config = dict(
    arch='fnet',
    norm='layernorm',
    positions='sincos',
    mixing='mixup',
    steps=20800,
)
Rows from expert 4 of block 4, named by matrix and row number. Rows with one number belong to one neuron. Each number is 128 + 24 x the weight over its row's rms, rounded and kept within 0 to 255. All counts start at 0. Numbers have three digits each. After the name is the row's rms in percent of the matrix's.
# up: expert up (model.blocks.4.mlp.up, 8x160x160), inputs 0-159
# down: expert down (model.blocks.4.mlp.down, 8x160x160, transposed), outputs 0-159
up.128 139:183128098145128128102091109157128166128128123172137128151128076106128128107128128119107128128128154173102128128142128161128128128128128131198164169140157119156151128202096102143128160137132128128149110128128128083116084128080128158128107128093082128128150128103128098128128115080098128076093120108132128155166076128093126128121111161081152128110161073089128127128128128113128146115181170102132153128138128139128130153172128128177128128112128128128159128128124128128128144128128082
down.128 111:098128139128128139128128128128128128163128157174128142166149081128128133104079171128144128164128103128151120123128128128128133116128128128144128128128128128106167128128128128116122108093174095129128128128159128106128128167149128128147128090128128122145128128139189087081128128123087128128128128124083093128194128128128128124120114157166128138146128128128128078128185076128162128130067097076186145159128128128161128128093089159180128111079128128128128100142128147120182128128161059
up.129 120:128160089087110117085103149115128117128128114111128128119118103142108086128090128128131131128161115128131140128154128128128086165120095128128097128145128168158087134128117128158193128087170084128104090128128139122094118170128128128151071128128128128092128128128128128128128128146173173118105096128092128138128111106188127128128080137128128128194182128166174172151169128162185175128165128112126154128128122128128145128128128112120097128087128128128097128128113128128151128082093128
down.129 112:075128128113128187085128128128128128128102128071101128128170107102128096128169128136128128128113111128185126106128128169131128128128140185128062128120072128128081138135128128124128120103083096128128136128128179128188130128152135128138080128171115156128128135128108171128191113141169128107128147128091128135128157128156107128133128128097128101128110096109173153168128128162128128128128128156128128150128128128108150128150193128091128128143065143158128123141114128146128128128109081
up.130 075:128122152128133121080128114128117128128161146099097128155128091128128128128128082128128071128140128142128128128160141128128128128049128128128105128128128154128128128128172110090162128128103128128128129128128091142128128128128164128106076069128128128167128072123139118115128142128128077152100128090128169128128098128128158168128128216128090153129128128099128172165116128128063148128128128128192165170154128090128128128082128121128140128142128163112128173099128128128128067128128128
down.130 095:128128177128074128128059128128134160128128128128101109128128128104128128155199109128163128128128140128128128128128179104128177106128128128128128129128128105128071107128128109128201128128128128128128175083128128141148110198136104128137111122098128086157128128128132115143128128128128109164128100128128128142161091183161128128164128128128128144170154128128093159128128128128128142167128178099076128065085146148098166128128151097078128128118108128095123151128083132123128128106128128
up.131 115:168128137128179182097128109099128128128099123144144166092149128128128107169153128128061121118128161128082128118158162128128128128102094082128091128165162110144128128098128111128128128128128138109105098141191171128128128128093128174128128128074098128128128156135128128128159152146128101128102128128137128121176128128128128094128128151128128111143103092102151090147116123140128065111128128128128128087128119128170121128128128128128184175128071087128162089082106128101163128148108109
down.131 104:107150099181128128128109128134128128101091131165126101164159135128128110156128128128084200115128128106155128169124143154128128128128128063128117142108153128128161120128128139128173128146105164128128130104128084128128128149147166128223087097100094128128128128160177121118113129128097104115128125126128128185117128128128165079128128114128128128128126108128150128172157128083148128086177128162128101103128130128128128128128128176128102128123069164128128130128128128128128061125110095
up.132 112:156157123128133105142128128093112128128133079151128153112128083137128107128109161164104128146124173095128099128128181128180107171081128128128145128144128132147186128128164159128128182130164139128128101128112090101128089105128128128162104128085128128115128144109128128120128128161127122128065128123146128157187101128080155096128075128128152153106170133126092076138144135131128128098111125177091153128091128128128128052159128138154128128128104119128128128117113128126122148175128114
down.132 117:128128128128143128062060128174128080141046119118128128128128128128116196145143111184128141128082128128106088167150172128128128103128128128139128139148128132128154128084128128128128128115093149144128128093128156128128103151128159084128087128118097128159108128128128128071128161128163141102151169128108128128128128117137115128175095128135141128128128117071141128147128128147141128080128107155128128128110175128172111136108128128128115132113139128128145108108120181052171120115128128
up.133 105:154128129097128182128160183128128170128128159158200124090156090128167128128128128128128128128125174128114159109128190161107128128128095128117152180128125128128105074128128099165128199099101128128052070128110150128128128128128157128133128128129128128105166128128143170122128120093128164156128177128108128128173128128128128091128093128128128154149128157134118128093128128128093111128122141128079113148128140128062128128126128128173072128141128112128128132128129136126124128128128128
down.133 100:128114128128128174087128128116128128128128128128128157133138074128128108128164128128126121128128128104168128119143128164128128128128128147155128090170156128075091150128128128128104128128128128147128093128099177128128162128128113094128128156198137128128071112113128082101128133128128156165173150128128091149216128092114128128201098164128128133103117114128128139182128108128128128128128092093128093088148117198128128154139128166128128128128128128131093115135173128111128128128193128
up.134 129:192160145128128116115128113128128086128165128128137128151121128128147128120151128118188128128139128128128128128128128066162143137134116098165178101128128095128128128128131128097086129095123109089131128099101118128128103160128150128128128099174147128128114128128063171128167154149128142156177099128154168128119128084128142112128107128118128128104128153128117120159055152154128176128114113128077092128128148128128127110084128128100156105097174114155128153118138093136128084189160161
down.134 117:128084128128128151128148128089150102128128131149171128172128174168098113128161179110193138089159089142166128174128128128128128128164128146122130111111142115128113128128128165102110128153050152102134128102128133124138128102085128128128128151128145128128128078135155128128128110174136128128182128128094105120128128110128128155128128082117113128128141128085091088107106128162128149128091159128128134128128128128064128128072128128162154128167187102128128090128128118113143153175128155
up.135 102:109128112128186128128125128155128093128128128178128163146128128099105128160128069159128128153128176107128091128128078101172128128164112188175164161169128128128128132128083128105128128128107151128128128079128117128128128120103128104129145113128097171128095128128090128102141144102096128139128147128128169094155128128131110128099128128128122128090128154160128128106128087128128173128120128192084128128183078128128179170128071087128100128128128128173128146128141128147128128128156140
down.135 108:048147128110128114150127128127093165128100066128128128128128163128193128128128128128128128100125195099128128090128145149128128128082149128162128128128154128128191092128128186128100128128078128128150128128079129158068091128128128128117128126099128128128128106089128101128128128128128178128128094106128169128156128111128078128128108128132128141128128175128102128116124128154128128128128128079167128126158128104076166139079133128074128128166155128157125128150158128124128128090126128
up.136 099:158128160128124161116128138128138128163122155128128086128128128164128128128128128141128128126114128128128128128128128096128096128160128128152128117128128095121100198128126092128131100194145128128174105128128128128128128128105128128128146128128089118082083128117128128144083169122084195128108143158128128077128141128158128128128158173128128128132092128103136128133128209095128128161128128128128179089128156128159085129189128087192128128161095121128139090128168119128128135080128082
down.136 103:148071160128128169128128128128120128128074128128183165141105159100128179128067128159128127128103038128128148128100131140128128166171128125128128128128128128128090154128128128128128148128121143123128128128149128128175148128128159063128152095098122149128117144079128082128144118128152128146128128139128131118128128095128111128091108093128150069128128120128194117128128128174152114051128128128128128134133128128128098128128128128128128128128106115128150128128147128187070078147128159
up.137 091:176142198128128091147154128158128128128128092171181128128128128091136146088128128137128128105183128141128128112114128164128126128128128128195147098128128128068095128128192128141128128128128128128128128128128128128128128066128152155128101128128128182146128128149140128130128128128128106128128096128128137128144123104092082128228159128115128128162128128172128128128152128128128128088128105072128128128095128116074093079181128128128128090147128128128093159128106112128128128128128100
down.137 094:128153134128128077128128128109128128128194128075128094109128128128144182068128128092128105128128128128115153118128107128128153128092174143128104128119128171128128170128128128146128128114154128160128198128163128104128128128128134128128149128128128128128128128128165089127128128128180088128067128157132128128182128128128130128128128128128128119163128000128133128069128109156128078128101128128084128099128155128107128124141144107128128128097138139128128128128128128128177128128128179
up.138 093:156128156128128128128155128128081092128128128128128128117128128128128128128171157128150162120106071127134128128128128128105128103117068184128128128071128128128128149128114128155139128091192112128165128128128142159157128128101128114128092128128128162140185128087197116128037128128174128128128129128104092128128128167141128128183111153142128128128106119085128128128132164058128128113147128128142107099128128128128128194147128114128156075128140128116110128128118143128128128089160175
down.138 100:121128128137147128080103073095128169201128128146094128160128128128128128128128128128080101088128141149141082128128157128128138106128128128170128128128164140079107128128128100206128115128128213086128154128141112128080128128151128128102082128144081128128128128092123128128174146154128126119128136128142128096128076128128178128148140102128128131098125108128128129059143149158128113128128128128128128128128128128128130147137151158142122083122128128174093128128116100128093120128133056
up.139 100:128167160081128128091084128128169128128128128091128128130081082177142128114157170091128128096162128176183083128128133128128107128156109128167128167091128158143116081145115128128128128128128128128092104128128120128131131128102128128128128128128128164128099128128180081128107128180128128128128128128128110128128118128076134128128162128130126149138178178128128148171128128099082164090083128128128128099128088093128128183128121128128128158128128128112116192165128128128128128152128068
down.139 102:128128147128128141150128086124092128128161128135128081128128128130165128134114163128128128128128082128088128106099148085128102171131161150138087196165128068128088135128128128128156191092167128107128128174128110128128128128128128128128128161079093128128138099128107162128115078128102128136128128128128147116135118051128128142102163093128106128128148128128064128128126073128128128141146128128136128073148163112128168128128162191128142128128148103128128128128128128142128085163092105
up.140 069:128128156128151142128128128128128128195128128128128175128128128128134128128128147128150121128128128128128114128081162128128151161093128128128128128128181128128070084128102128116209128128128128182128140127128128128165128128101084128128128055128104128158128104092128089128089128128160037128128128128201089127123128128128151098128137144128128128128128128128128128128180128107128067128128124100128128128128111128128128173128128128128128128192128128128128128128162077128115198128162143
down.140 080:162128203128128128128128128128172128128161094128128076128128101128128128128152128128095065128128128128128107079128119079089204128128128107128079128128128128128128137128128113128128128128146128164128128066128160128128129128126128128128128128128128069128128128128169128128135128106128128128179093184137128187128128124094136128128128132128118128128128082128116128128128181128128164193128143128128128070161119128128128180041128128128117148128128163128134092128128161128128128128075128
up.141 097:157128128128146128128128099128108158128173128151128128164091128133128128128128128107128087124139128128128155135128106128128128079153173151136128111117128128138079143128082128092128128128128128128128127128128128131095054128128178128128097096147100073160147128142137161104105159128177128097154128101107173103180160147128128109110109161133153140128128144128128128128154084144128128128128055108128080149128183128173092128128123156153128119078128128131073154104128128128202128128160104
down.141 092:180128128195062128116148099128083054128089128128157147128128128116128128128076066079097128135159128128128128128114128128152139128142128133096128128198128117128128137128177128128106128128128128128102128128128168119144128128163153128129128104128128128061136128128165121113128128128128128121184203107095128152128128128128128160128108107068128128163128145128175128104142128156128128128128064128128104162126096098128160128151134128128128128171145128128128099128133128129128170098128127
up.142 104:120128128106128122128092128128128180128157156140166128128097128095128120128136181156119128128164138080169128128128128118144129128128102128208194117127128092082120123119128093110171128079128126128127161128128128079128116128123059172128165128107128128170153105127158146120168157096177128100183128102104128128118128128136115127128128128128128128141128144128085136128128128128097185154158128106121128128120173072183128128143115129128128128136128128124157128128067128128128114106090128
down.142 097:152128128128138105128112128128128160154128145111143153152128128176128128128128128128106124137128150128128156094179128128128128071128115151079128094082128128159112128078128103124128128128141128128097142080149090128089128077129104128162177128121128161128128094154141128102128128128143077118137128115193079128096128158099158128195154128128196128128163154104165055128112128128096128128128128128143142128128095134128128128097128151174128180094111159112128128152128128150128128090158128
up.143 080:142128128118128128128045128094128128128128166091128139154128128128128128132153128090172128128120128128133159146128145128128128128128128128128128128128125107123128095149128128136136101128128174112146128128207177103187128128128097131128082078128128067128132128128128128069128128128128128128128097207128145128128128128118117128128153149169128128128119128128145102128128128128128128128198128128134128128093147128192128140108200128128128047123128115167089114128128128128193128109128094
down.143 088:068138138103143128150128128119187125128153105164128128101128171128173158128152140128113128128172084128128140128141128128177122186128090128128157128128128128128128128128128109148102128128128128139128146128128128099095108128104128128128140159128093168102128128095183083128128141166128142128129128128100091148131128128078107128073128036158098128100128128151128128128111128128116139128128090101156187153129128128128128158081128188123128077128098128128128099181128148171128157128128128
up.144 066:128128206116128128128099143128128128169128088128109128093074077128128083128123157098128128148126128095128128128092084128167101127156175128079152128128128094128110128128128128159128188128148128128128128134102128128142044128125128128128128128128128128157128128205172128128128074128128128128107128109120128128097128072167105128128127153167128096128128128128161128145128194167128128088116126128128151128128188128128128128104128128128128128128128128128128128128128128128079189128170128
down.144 091:128142128128142128128103180128121118128128128128128128128128120153163106083066126128120094076128128128180076123128128091128128128078128128091105164159128128128128175128128163128172095171128128128128171128149150106128115193097124128128128153095113128128122095119128138128063104128139141112128108152130144128076112128161128132128128160128151128059128162173175128128128128100128128159153203128128128149128088134128147128103095128128081128095128128128128128128166111128096086128128128
up.145 091:089128085128128128128101105140128128116128109128128104128100133089112084128166128128089157128128128128128127087141134152128128128128076157214128128171118128128128128148128128160091128142083071128112128166128128128128132137128128090095090128128128128128128128128103173128128128128172128200128128178083132128128078128128161150100128128128079128130175184128153111128107128078152160128099128128130163128128128128128128128090128128128109128128128164047128082158096128128128110128128128
down.145 086:100128091108128068155145099096163128147128128152128128128067128142098128128167091141128124128099132128128099070128157148096074128128128128146139113128128128162128065122128128141182128076118128112143128128104181172128128128128133128128082128128128079156086128128128128098128179128109139128128128178128128159087128128128152128128138106128128128144128180155128128128128128128128078128128091109084190128146096180128128128128128113128154128128128134189170147128128142099128140128128176
up.146 113:128128128159151128173085152100128128128182128096128128145128096161174128173128128187155128128128128113128128128132106123128128128128131128128128143153128128128165128155128128102089141117128128096128128128128128128083106100113128128085128128128128069128107083128043144128128165128115128128155077128128181147073171142204170103128167101166128128082128165139128128104128128128128137144123194118089129128128128128075123128128128095128122128094113106128148128109128128158128088128128128
down.146 091:183108128154128128128084128097128134128128128115133128128154091085160117128128128163128186118128199128128114128128128129148152145108094099097076128128186128128128128128109128128113128128161128128128128107128168128128128160128160165128128150128128128152157128202159150170128124128128128050101128128125128128128128128128128128116128128128128156128113128181091143169104068128128128128128081128128128080128128128128113104176128138128167128078128128095128128150095183128103128128128057
up.147 129:128128128128143112106108128128128128128128143127128128128149128130128128179200128128128128128128128128126128172128124128128128087153128140140114142054128128128143128128128128094121099177082172088128114128102128092128128157147116128136172128128074128080128160128128189155128179128170128170138101128128076103066151128109122168154128140118156133109142128128128098128141150128128128209135078128128164128128128091128148128128130106099128128105167128163082128128128161091089088128108123
down.147 111:152128128143128128114193128128104161111127128128158128128128097132097150128153126176128128128128146128128128095128128130082114128123141149112093105128128118171144141044131107064128128153128055148128169146096128093094107128140128117128128170128147202128142156128128157128136152128151114160148128128096126166106159128128166170173124171137128084121128075128086130128128129123128128128110122179134128128128128071128159119128107128137128082159128097128128138128123140185111128128132111