Rows from block 5 of a small image classifier, named by matrix and row number. Rows with one number within an expert belong to one neuron, the router's apart. Each number is 500 + 40 x the weight over its row's rms, rounded and kept within 0 to 999. All counts start at 0. Numbers have three digits each.
Before each expert's rows are labels from the 100 images, of 14976, where the router gives the expert most weight on average: "responds to" is what is common among them. Only what is clearly more common there than usual is listed. The data: capsule endoscopy frames (Kvasir-Capsule). In brackets: how many of the 100, against the usual share in percent.
# router: router (model.blocks.5.mlp.router.weight, 8x160, trained with AdamW), inputs 0-79
# up: expert up (model.blocks.5.mlp.up, 8x160x160), inputs 0-79
# down: expert down (model.blocks.5.mlp.down, 8x160x160, transposed), outputs 0-79

# expert 4
responds to: finding: pylorus (57 vs 3.4)
router.4:493483528487432524524469512452516506508567452514525455456433512449452518487469520466485489477453538441472508519547550537493469500486601528551465433493449520498572562574507533454514525436471461470468492569512447473573474510528509474548514478
up.0:507500500500500485500500484500500500434546424500463572527500500508500566500500500446495500450473556500500475500500453469500500532500500500534483516500519531407500427393500514500500500514500500409454552500421436500407500500451500489611378500
down.0:482500470500552500500411500500448500409500500500443551500500578559500500500433500500500500532500433476500440589481574544570500454557500508500500560421500572504427500459500437497446500500500470563544411500500424500500500500438560486503500479
up.1:559585500500500500500500500463500500469463500500500478500500500500508568500457500500500500549500500453500500486546459500500500575500500500500559470500553500500466500500500500500554500500413588500479500500417480500500500500500500500500500500
down.1:510500581500500479441484469500466552599567500500436500500500505538583577500459568453491500500473500500500430500500515500568573500461500440548494561580500500500496500500442500441447500551594500500492500504458500455511500433500566500335543545
up.2:500528508435437500437471500539500486466500593477445437451500500527522455532535473465518453448500500500475500505588488574500500585557500500422523532500500508500470535500504522513542411459515500538500500500474500500532500500474528511533425548
down.2:500436500500500514500500500492500516500500500500432497500474534457443500500463500494500586474448606412500519379474485557521500500566520487524500500377518500431434500500500469530555500500500500500494534480500519476500500500548473599500530447
up.3:510526469495416461500537518500500500500543500385436476500500527500500500558478500500500500500500460500461510437500500442560500535546500462500536500459530460521563558500461500500500470551471534454500585500500500500513582465500526562500553500
down.3:500491500500500500593500536500500500500500500464493550555500612439500461490463538500466500523570412538500500458460444494500428500484438500431500481500500468429500500489500528457500450444567500547572500550500389489500500430500500500515564607
up.4:456364500500575524500500500500500500500500531537558535385500500500587500404500597532500458409500500500473431504500410421547500472463575527500510492539404500500500433500497471526519500500500575500500500500500440443500453514500579500439500500
down.4:500500500500500500560500560445444465500500537500414500448500546500500442377567500484500431506500496500500500594554500420465500470494532500534389509500486500500500500580500500500500554458500572500500500500500538500500570492467510397529500500
up.5:473496500412547500500500443500470500500525500464500500468553500500500558556500500500538500434500500500500542500461500500567445492406500500500475482587563444500346500500590472485488500529478500438530500450500539500400500515489489500465557500
down.5:514500427518500531478498528454457626494500500500500542479500500500585500437550505494452549500500470500451508617500500500500500582600500500500474479439550472500549451520491500532586554500500500561500427500500500500478500531431500500500500505
up.6:500549510490470493500552451534500500500500500478450487569500500456578500551513500500500500500500500455471524500450500500500500500500500469445500500580500432500571500560560593500500500423631500500500500500493500474500500582500500416500449500
down.6:542568541500404468500500613500500478500488525500449527412412500552500517500500500490500500493385500492500563518478552500580522500500500500500500500500500500538425499500500454546528500500495500465500560557500500500526500500456500570540528409
up.7:490500500454473539555445552500500500500531500504500593500464467500500500500500500500571500500500500554525500500560500500467500500500500500544564500500500522500524500500565500422500594500610519500500500500500500500419471455500500533522487500
down.7:500500568500492478505456500446500535452431444449541461400500457500500500500525526523500464500500561500490500500468511427582553585500538500510500500548500452534500500557475515460537500500527500500480556500437500500533500500500500457500500491
up.8:529500500500585500542500476505425500500500500500500515500475500500468500515537500483500500464474500417422585500500494429458500463473518500462388511500500428500459500500519500500500606500500500439500451500454500500500500517594541500414528500
down.8:500518480500538500535513516481500500500500463500500553449618500500500547500500500472455500427500500624456527500500500500500535487482423500500439444464500481500500500500500500509454562500500500500500500623500543500473500471500500470589500398

# expert 3
responds to: finding: ileocecal valve (49 vs 8.8)
router.3:495487490550495541502557512568442578497450497564488492467523483447527432525478503512461522480455533511536527402423456487396504432494457452540475504471463503526514443514529551513479509506478551501528530462552568520493516456538562518542525446
up.0:500500448419500476377415500516500442500562595500500500472490508434500500485426500502500528500500500500500500500525500500609500484500606433433500500500601492435461500500500580500574565500500500500500494445500573500420535509500603558465583500
down.0:538537494460501558434454518522500500500548532447500383533478500497446500470500500500486483500500500500500500492413500500549465500500500609500500500578500500473500500500522442500500586396500422500500500587613500494500492479500523500500500500
up.1:512548500451480500462500424500473481482492567459394579553500625585586538537443500545522477500570474463420501422481465500500500500544423500449500459529486500500550540500500458500500500504500500500500516500500535548593469478500514531500432500
down.1:500500500500500496500500500498500500500491460559500500469500500460463440569455500500500423500500500500500591506448500519500552553544500498418526434357500538500500496584500500500500463428545500500554435465518523483500588500500500479364544545
up.2:500472500500500564500500403500500500460500500500481563459557548500500500500597500460440500500500439471465441500518477500645505573516420460462500500475500491495500500500500479500455500396514471500459472500500401500500500500500491500480500448
down.2:500470486597547500619410515451523523550497475460500552433500500516491500468545500459537516506438437513504500475483500456549479510500500500500501421554519557500500508500500500432540500500486480531500495500500560500456500571508569440500446530
up.3:543500500465417500589460500500500500447434481545439500500447500465500500500500500546480500525500500500500500500500538500568590500485513500500525530530500500500627570500500500476500518518500574466500537591585471506500522446398573500500500500
down.3:545500500515500500500618514498500416500519492500500626500530500432500536476568426500500527500547480500500514500500494526500500500500500500475546500537441457500500500503568500497509500550592424500500500524532663500500500431500504544500550398
up.4:569500500374428500500492500401500500500500500500582500621478500408500500573528513500500581574500500580477559494500500500500429500500500425605500539500445500473500500470500500457435534500423573500500500500500521445565500561418528500500500519
down.4:463495515500500500534500572500494500590500503640500500500500500448500500543543475500500500500528548500391500458433500557576616481500500500404400500476476517500500544444502500500500421500439493500500472500512431525500463500450500415500543500
up.5:394476566531542500573500500485528500500500504500458603500500438568599500500510500500546500454503500461500500500537521500500500500500500555500578500500500500498566484488534409589500436533500363414480500500521500496457522500500581500528500599
down.5:590489500500500500500500486493500500500500500432500500500500500526548468500412448500500500484612500602500423479543484500500455500500567500531500619500500500533500500500583474459487455451548563500446567500500592547507601482475500454577542500
up.6:539481500552500500552555472500550500500500500500490547556500473471500487517538489500520433544490490455561544574500491465410495399448526500513578459455500485500500450455552459453535503500500500420411500375490500518500424512500453466500446549
down.6:520443537527412500500500500500534425500475512433589500600500500467477500527503439500418516500448500500500535500501410560460500409439430456436500431500500500500500500460476500500525500517544467435467500500534500514500535500525422558535500500
up.7:500582555551525454473506500500500534498525519401540476500500428560481551467500470461486500500552474500432500529500500423500477512511551500500500377436616500500524537444505539450500500590468440530528500587448506506543500500506500406547520500
down.7:500500543500500500424610538500546500500500500504500423500496500500500407500543543500460473500500541500491500500500500500444500500557424480529503500460549500498560561507500586550500449491438384472607469376500500500500506500600455500500500500
up.8:500547500500500543554550500500500579526500545500445583417515441494570500525518500549416560500459554500500482500571480461538500438546500500500423500414475454500459433500500486500500500500448459457500500541500521574544492517517447440500500500
down.8:500500500534500448500583623486500500500500539463518484500500500465500500500477454500500500567500500500431436539444500500540500500500470500500500508557439500425550526510422509500500440500587500500500500588526500470390538499500363500488477500

# expert 1
responds to: finding: ileocecal valve (34 vs 8.8)
router.1:474509505587525525505488466445549446453475516542465483532577512492522474456578467394515446438516507508443567561505434490439503485443465473456553474449489435444439532473467512566521473506499473532525470511531520461520460471527478496484516561
up.0:500500522500570541500463474530500473500485557500524499485500500566531500500465500500500481500552500501472500500514500458561601549500449435500500500500530475447534439474543528516500544484500500563543512527523521500471500549500500563484497569
down.0:500500500500464500509584506500500573620500488500470500500578500449405451501500509500461500500483500571500516500500500500370500476500450419500500450453500500511500500500500501500500500612509427424500500500500541500452500412539447500500493488
up.1:457472500472585415500500500500500500500403500500553500500518500500500469500500500548615597500548500500500517500500557620500500544474500500500500553500534500541500564500536568500500558500456411391500500500500500500500500412500540500500521500
down.1:494466592554500500500445464500500493500548500500500461500500500500500500541631500500500584474500420578577500500520571500500500568500534502434500467500548458338537534524500500500500421592498511500500467500500500500521437500517452445483500500
up.2:500500500441500407500500500481500458500500500574516500500562500574532500441500407500562500418500453406572500500500412475500369500500500500517527500548526500500500404507487434473496526458569500500500500500528559500500500484500500500500500408
down.2:500540498520500500500461537500454434500484500566527500541500418579500500541500500494500462515500521518500500500500543514500514419480539420500498499550500586500500535489500500500525570500500489500500588520500500576359500500500502543480500403
up.3:436500500500505500500500449493500465500500500614430558500592419500532419465500500602500500500500500500500499500558500512500532500459580527547500446500474500500500550500500500500500500528424500500500500500500500500500408431550571500500500507
down.3:453447500522481500500515541500500500500500500462500572500500498454500611500500513463500379500448500426542458453541509533500500500500437518550476576500500500500500500500557500500500500446418460500500500498500463500500500375500471500500450507
up.4:500512500500500368569417500500500485500426500495500500500461500500500500500500458500500500456546458577500488500500500455500525500462500456553533553592500500500573500500500553454500572500524447552500500467500500483500405500500500500540500500
down.4:500443500500500572444500500419500393565557500500501564460500493483454505500573500500500500500500484500500510557500477525393422500617537479496479427500586581500500500500500500504542500500500500406503505500500471500419494500500536500500486500
up.5:500543500500500569524500430500421500500500500500500547500500500531428500500500500518500500500500511500500383500500445500609500500500500400500500633444500500531437430500422500500500458500500500500500500500500500500436500500453500597500533500
down.5:500523500500549509481543582544554543518500500500412524500500501524500458559500514460453473558500500560485492500500500568440500492454486500585538500464500560500421500428500394500500500500457576500500500500500500491471500500412568505500424500
up.6:500500500500500500500500442500500500500500500519500500500500500500500500480540500500500500500500500500500500500500500432500500500526500500434571500500500500500500614500500644545500500500500399500500500531433500411500460657397500500500480500
down.6:500609500500473500500556560500500500454551500500486500500482500500484500446582500546554463423609500558424500563500527500500477541500500503500500500500431500500480398436458361500500500553500479500394565500418409500500560500567500500409500500
up.7:451489526500406500534500500538500500500500554500500522500475406552618545564500463434500500578500461500468500391500500500500500478429567555433500513500552452500481558500560573468500560467536486444500546560519551500500469536511500455500500500
down.7:500543492500500444500500531436510452500430493483566474512500500472500562508590511500460505492500500500593500557601429420379534500500500500429553500559500500500632500447494462500464500533572500544500450500500499500438524452500500500500500430
up.8:477568504500500500437471500500517481500567534469568460500500550575500500500593500500556500440610523553437417500500500500597433500404500478513549531512448500500500500516547488500500500500500500515500500410512502431499534500500491579500500502
down.8:494500500487443465448500500500488500500500500507500500500500500500488500475555533500500511554558438443500550500432500584500577536521415500459500500500500510500500500500500587500486488500456500531500389608500506500500500500596500500500456374

# expert 2
responds to: finding: ileocecal valve (95 vs 8.8)
router.2:516491467443493498493502566528510550547490516523511524535429537469511566509502564515542529526501468486481421430416515483487451421481506520477475501518460546506567518448542474466494498482511502579516552498478504584513560503526443484518464547
up.0:608500500500500447433500494500567500500557536450442514500500500500480500501500457468519500500500393565500450500500500500500652500592500503556500553500500500500565500500550500500500500500500474500500529518457500500500528505500500500446480536
down.0:500500383455485519500623557503553500562500467500500481500406500500554542500527500487500465468623595518500500500485500500469500435500521500565500385500610500519500500500500474516564500500500540500489555469542521500567500500500432500500461500
up.1:519503500500568431441500500500500500500500562475501500455496500500479500409500500467500500463512500500500500484500500601533500504540509500460500447500500499456508500539395500500537479537500500456481500458405415500495490573500500500500460454
down.1:500500497500473500500482500500500495497621368500565485559516459500469500427536500500500500487472534570485500500568500500545576500500500408500470500468500500513581500583500519500466500559527441472500486500500410500500500500500500500500500570
up.2:462500485557560522501545500476500500520500520540500430428500500420520500500585496500500453513446500527500500491500500437415500447500530444500533500472609500500517500445577500500540504554498500510547514442500417500500500500500543500429556508
down.2:500500500546456506500500500487430496440444500512500463500500566500500551534500500455477500437500500500427500500500587500500462412500500500537419500385500500513500500567500549500500500560500441453488469500500540579500500523500500588469571500
up.3:565537571500519513533596486610500534500512500497477500500500500462500576500410553500568457500500427504500500500500442554500518500553609438470500539445448500500482490515493557446500500520561533500386500500571500500571454500458436562435500500
down.3:481522479478500500500466483469619463500500539423422500512443448500519500543570527545587500460595500549525556420566500576500487500500500500500500500516500513520343500500500466500500500500480521500484521574449500554538500436585500479600500500
up.4:564455590528523500500535577500547470569500473487574419569507500524557581500521500471423500474500626558500544500500500435500500500569500566491511500459500500495500581500500500500500567500510464490500463500500500500513500463450521485433446472
down.4:525500601500617500500388441532446500521431484423500500500432500575500500494500547437500503572500556500540500402500500437500462444500500500500500500500488500500596500471500500500491569461573500500598413500421472494434500554500500500500523474
up.5:500453500475500500500604500554480500500584498500500534442500496500500500533500516500403500500500514500500500550500500458505500500503500419572549500500500547449500520500541500500500542541500547500483438500446444500500500387414500562500500500
down.5:602500500500562500578445500500407438475500500500500500438553500519500448500500500500500560525500500536500500498500500500499500389421367435500571460493500469500539500454537500437500500500500500500500500500500548401500537417500489500500500542
up.6:500360500500500546433500500462444500500500486500526500500500496500485587468488410500500500571435500457500500500578525460599453435432545500500547631514512456500532500448500446550500438483536560550500500500440500404500500500500442500500500492
down.6:448500459536500500493500500508500488491488500512460407500500539500500500500500500435531500500500500500500500565500500574481449504500500500553513500493500478500467425526500540500576402615490500541506500536500500432451500451591500466500586500
up.7:500399500510500500500500500592500558429500500530500523547496500500500500499500545572475500500500500442499500534491488552500500500484500534500500500500543500469451500500552435500500516500519533500500569470452500500534500497394414490433451500
down.7:500500644415500500500500500412388500500500548455500500564542500412500500500500500480507500461556500500500500504500523460500533487500500500500500500500449458500453478464500530475500500429500500500486577500500500500476500500555500500507556571
up.8:500401500436454488523492551500500500500500608531476500500492442523500538500523477500540500520377500466500540565500580483500500500500548500528500500500500430448500477438590454500478500525490560500500500426478466504431441500500500534453500500
down.8:492500500515574500444500451469511453500585500500419454533500552456464500585471500500500500500500529574500500474478500500453398500500466494458500447447500536500600500500500500500615500435396580405525500479500500562500491500486465500525500500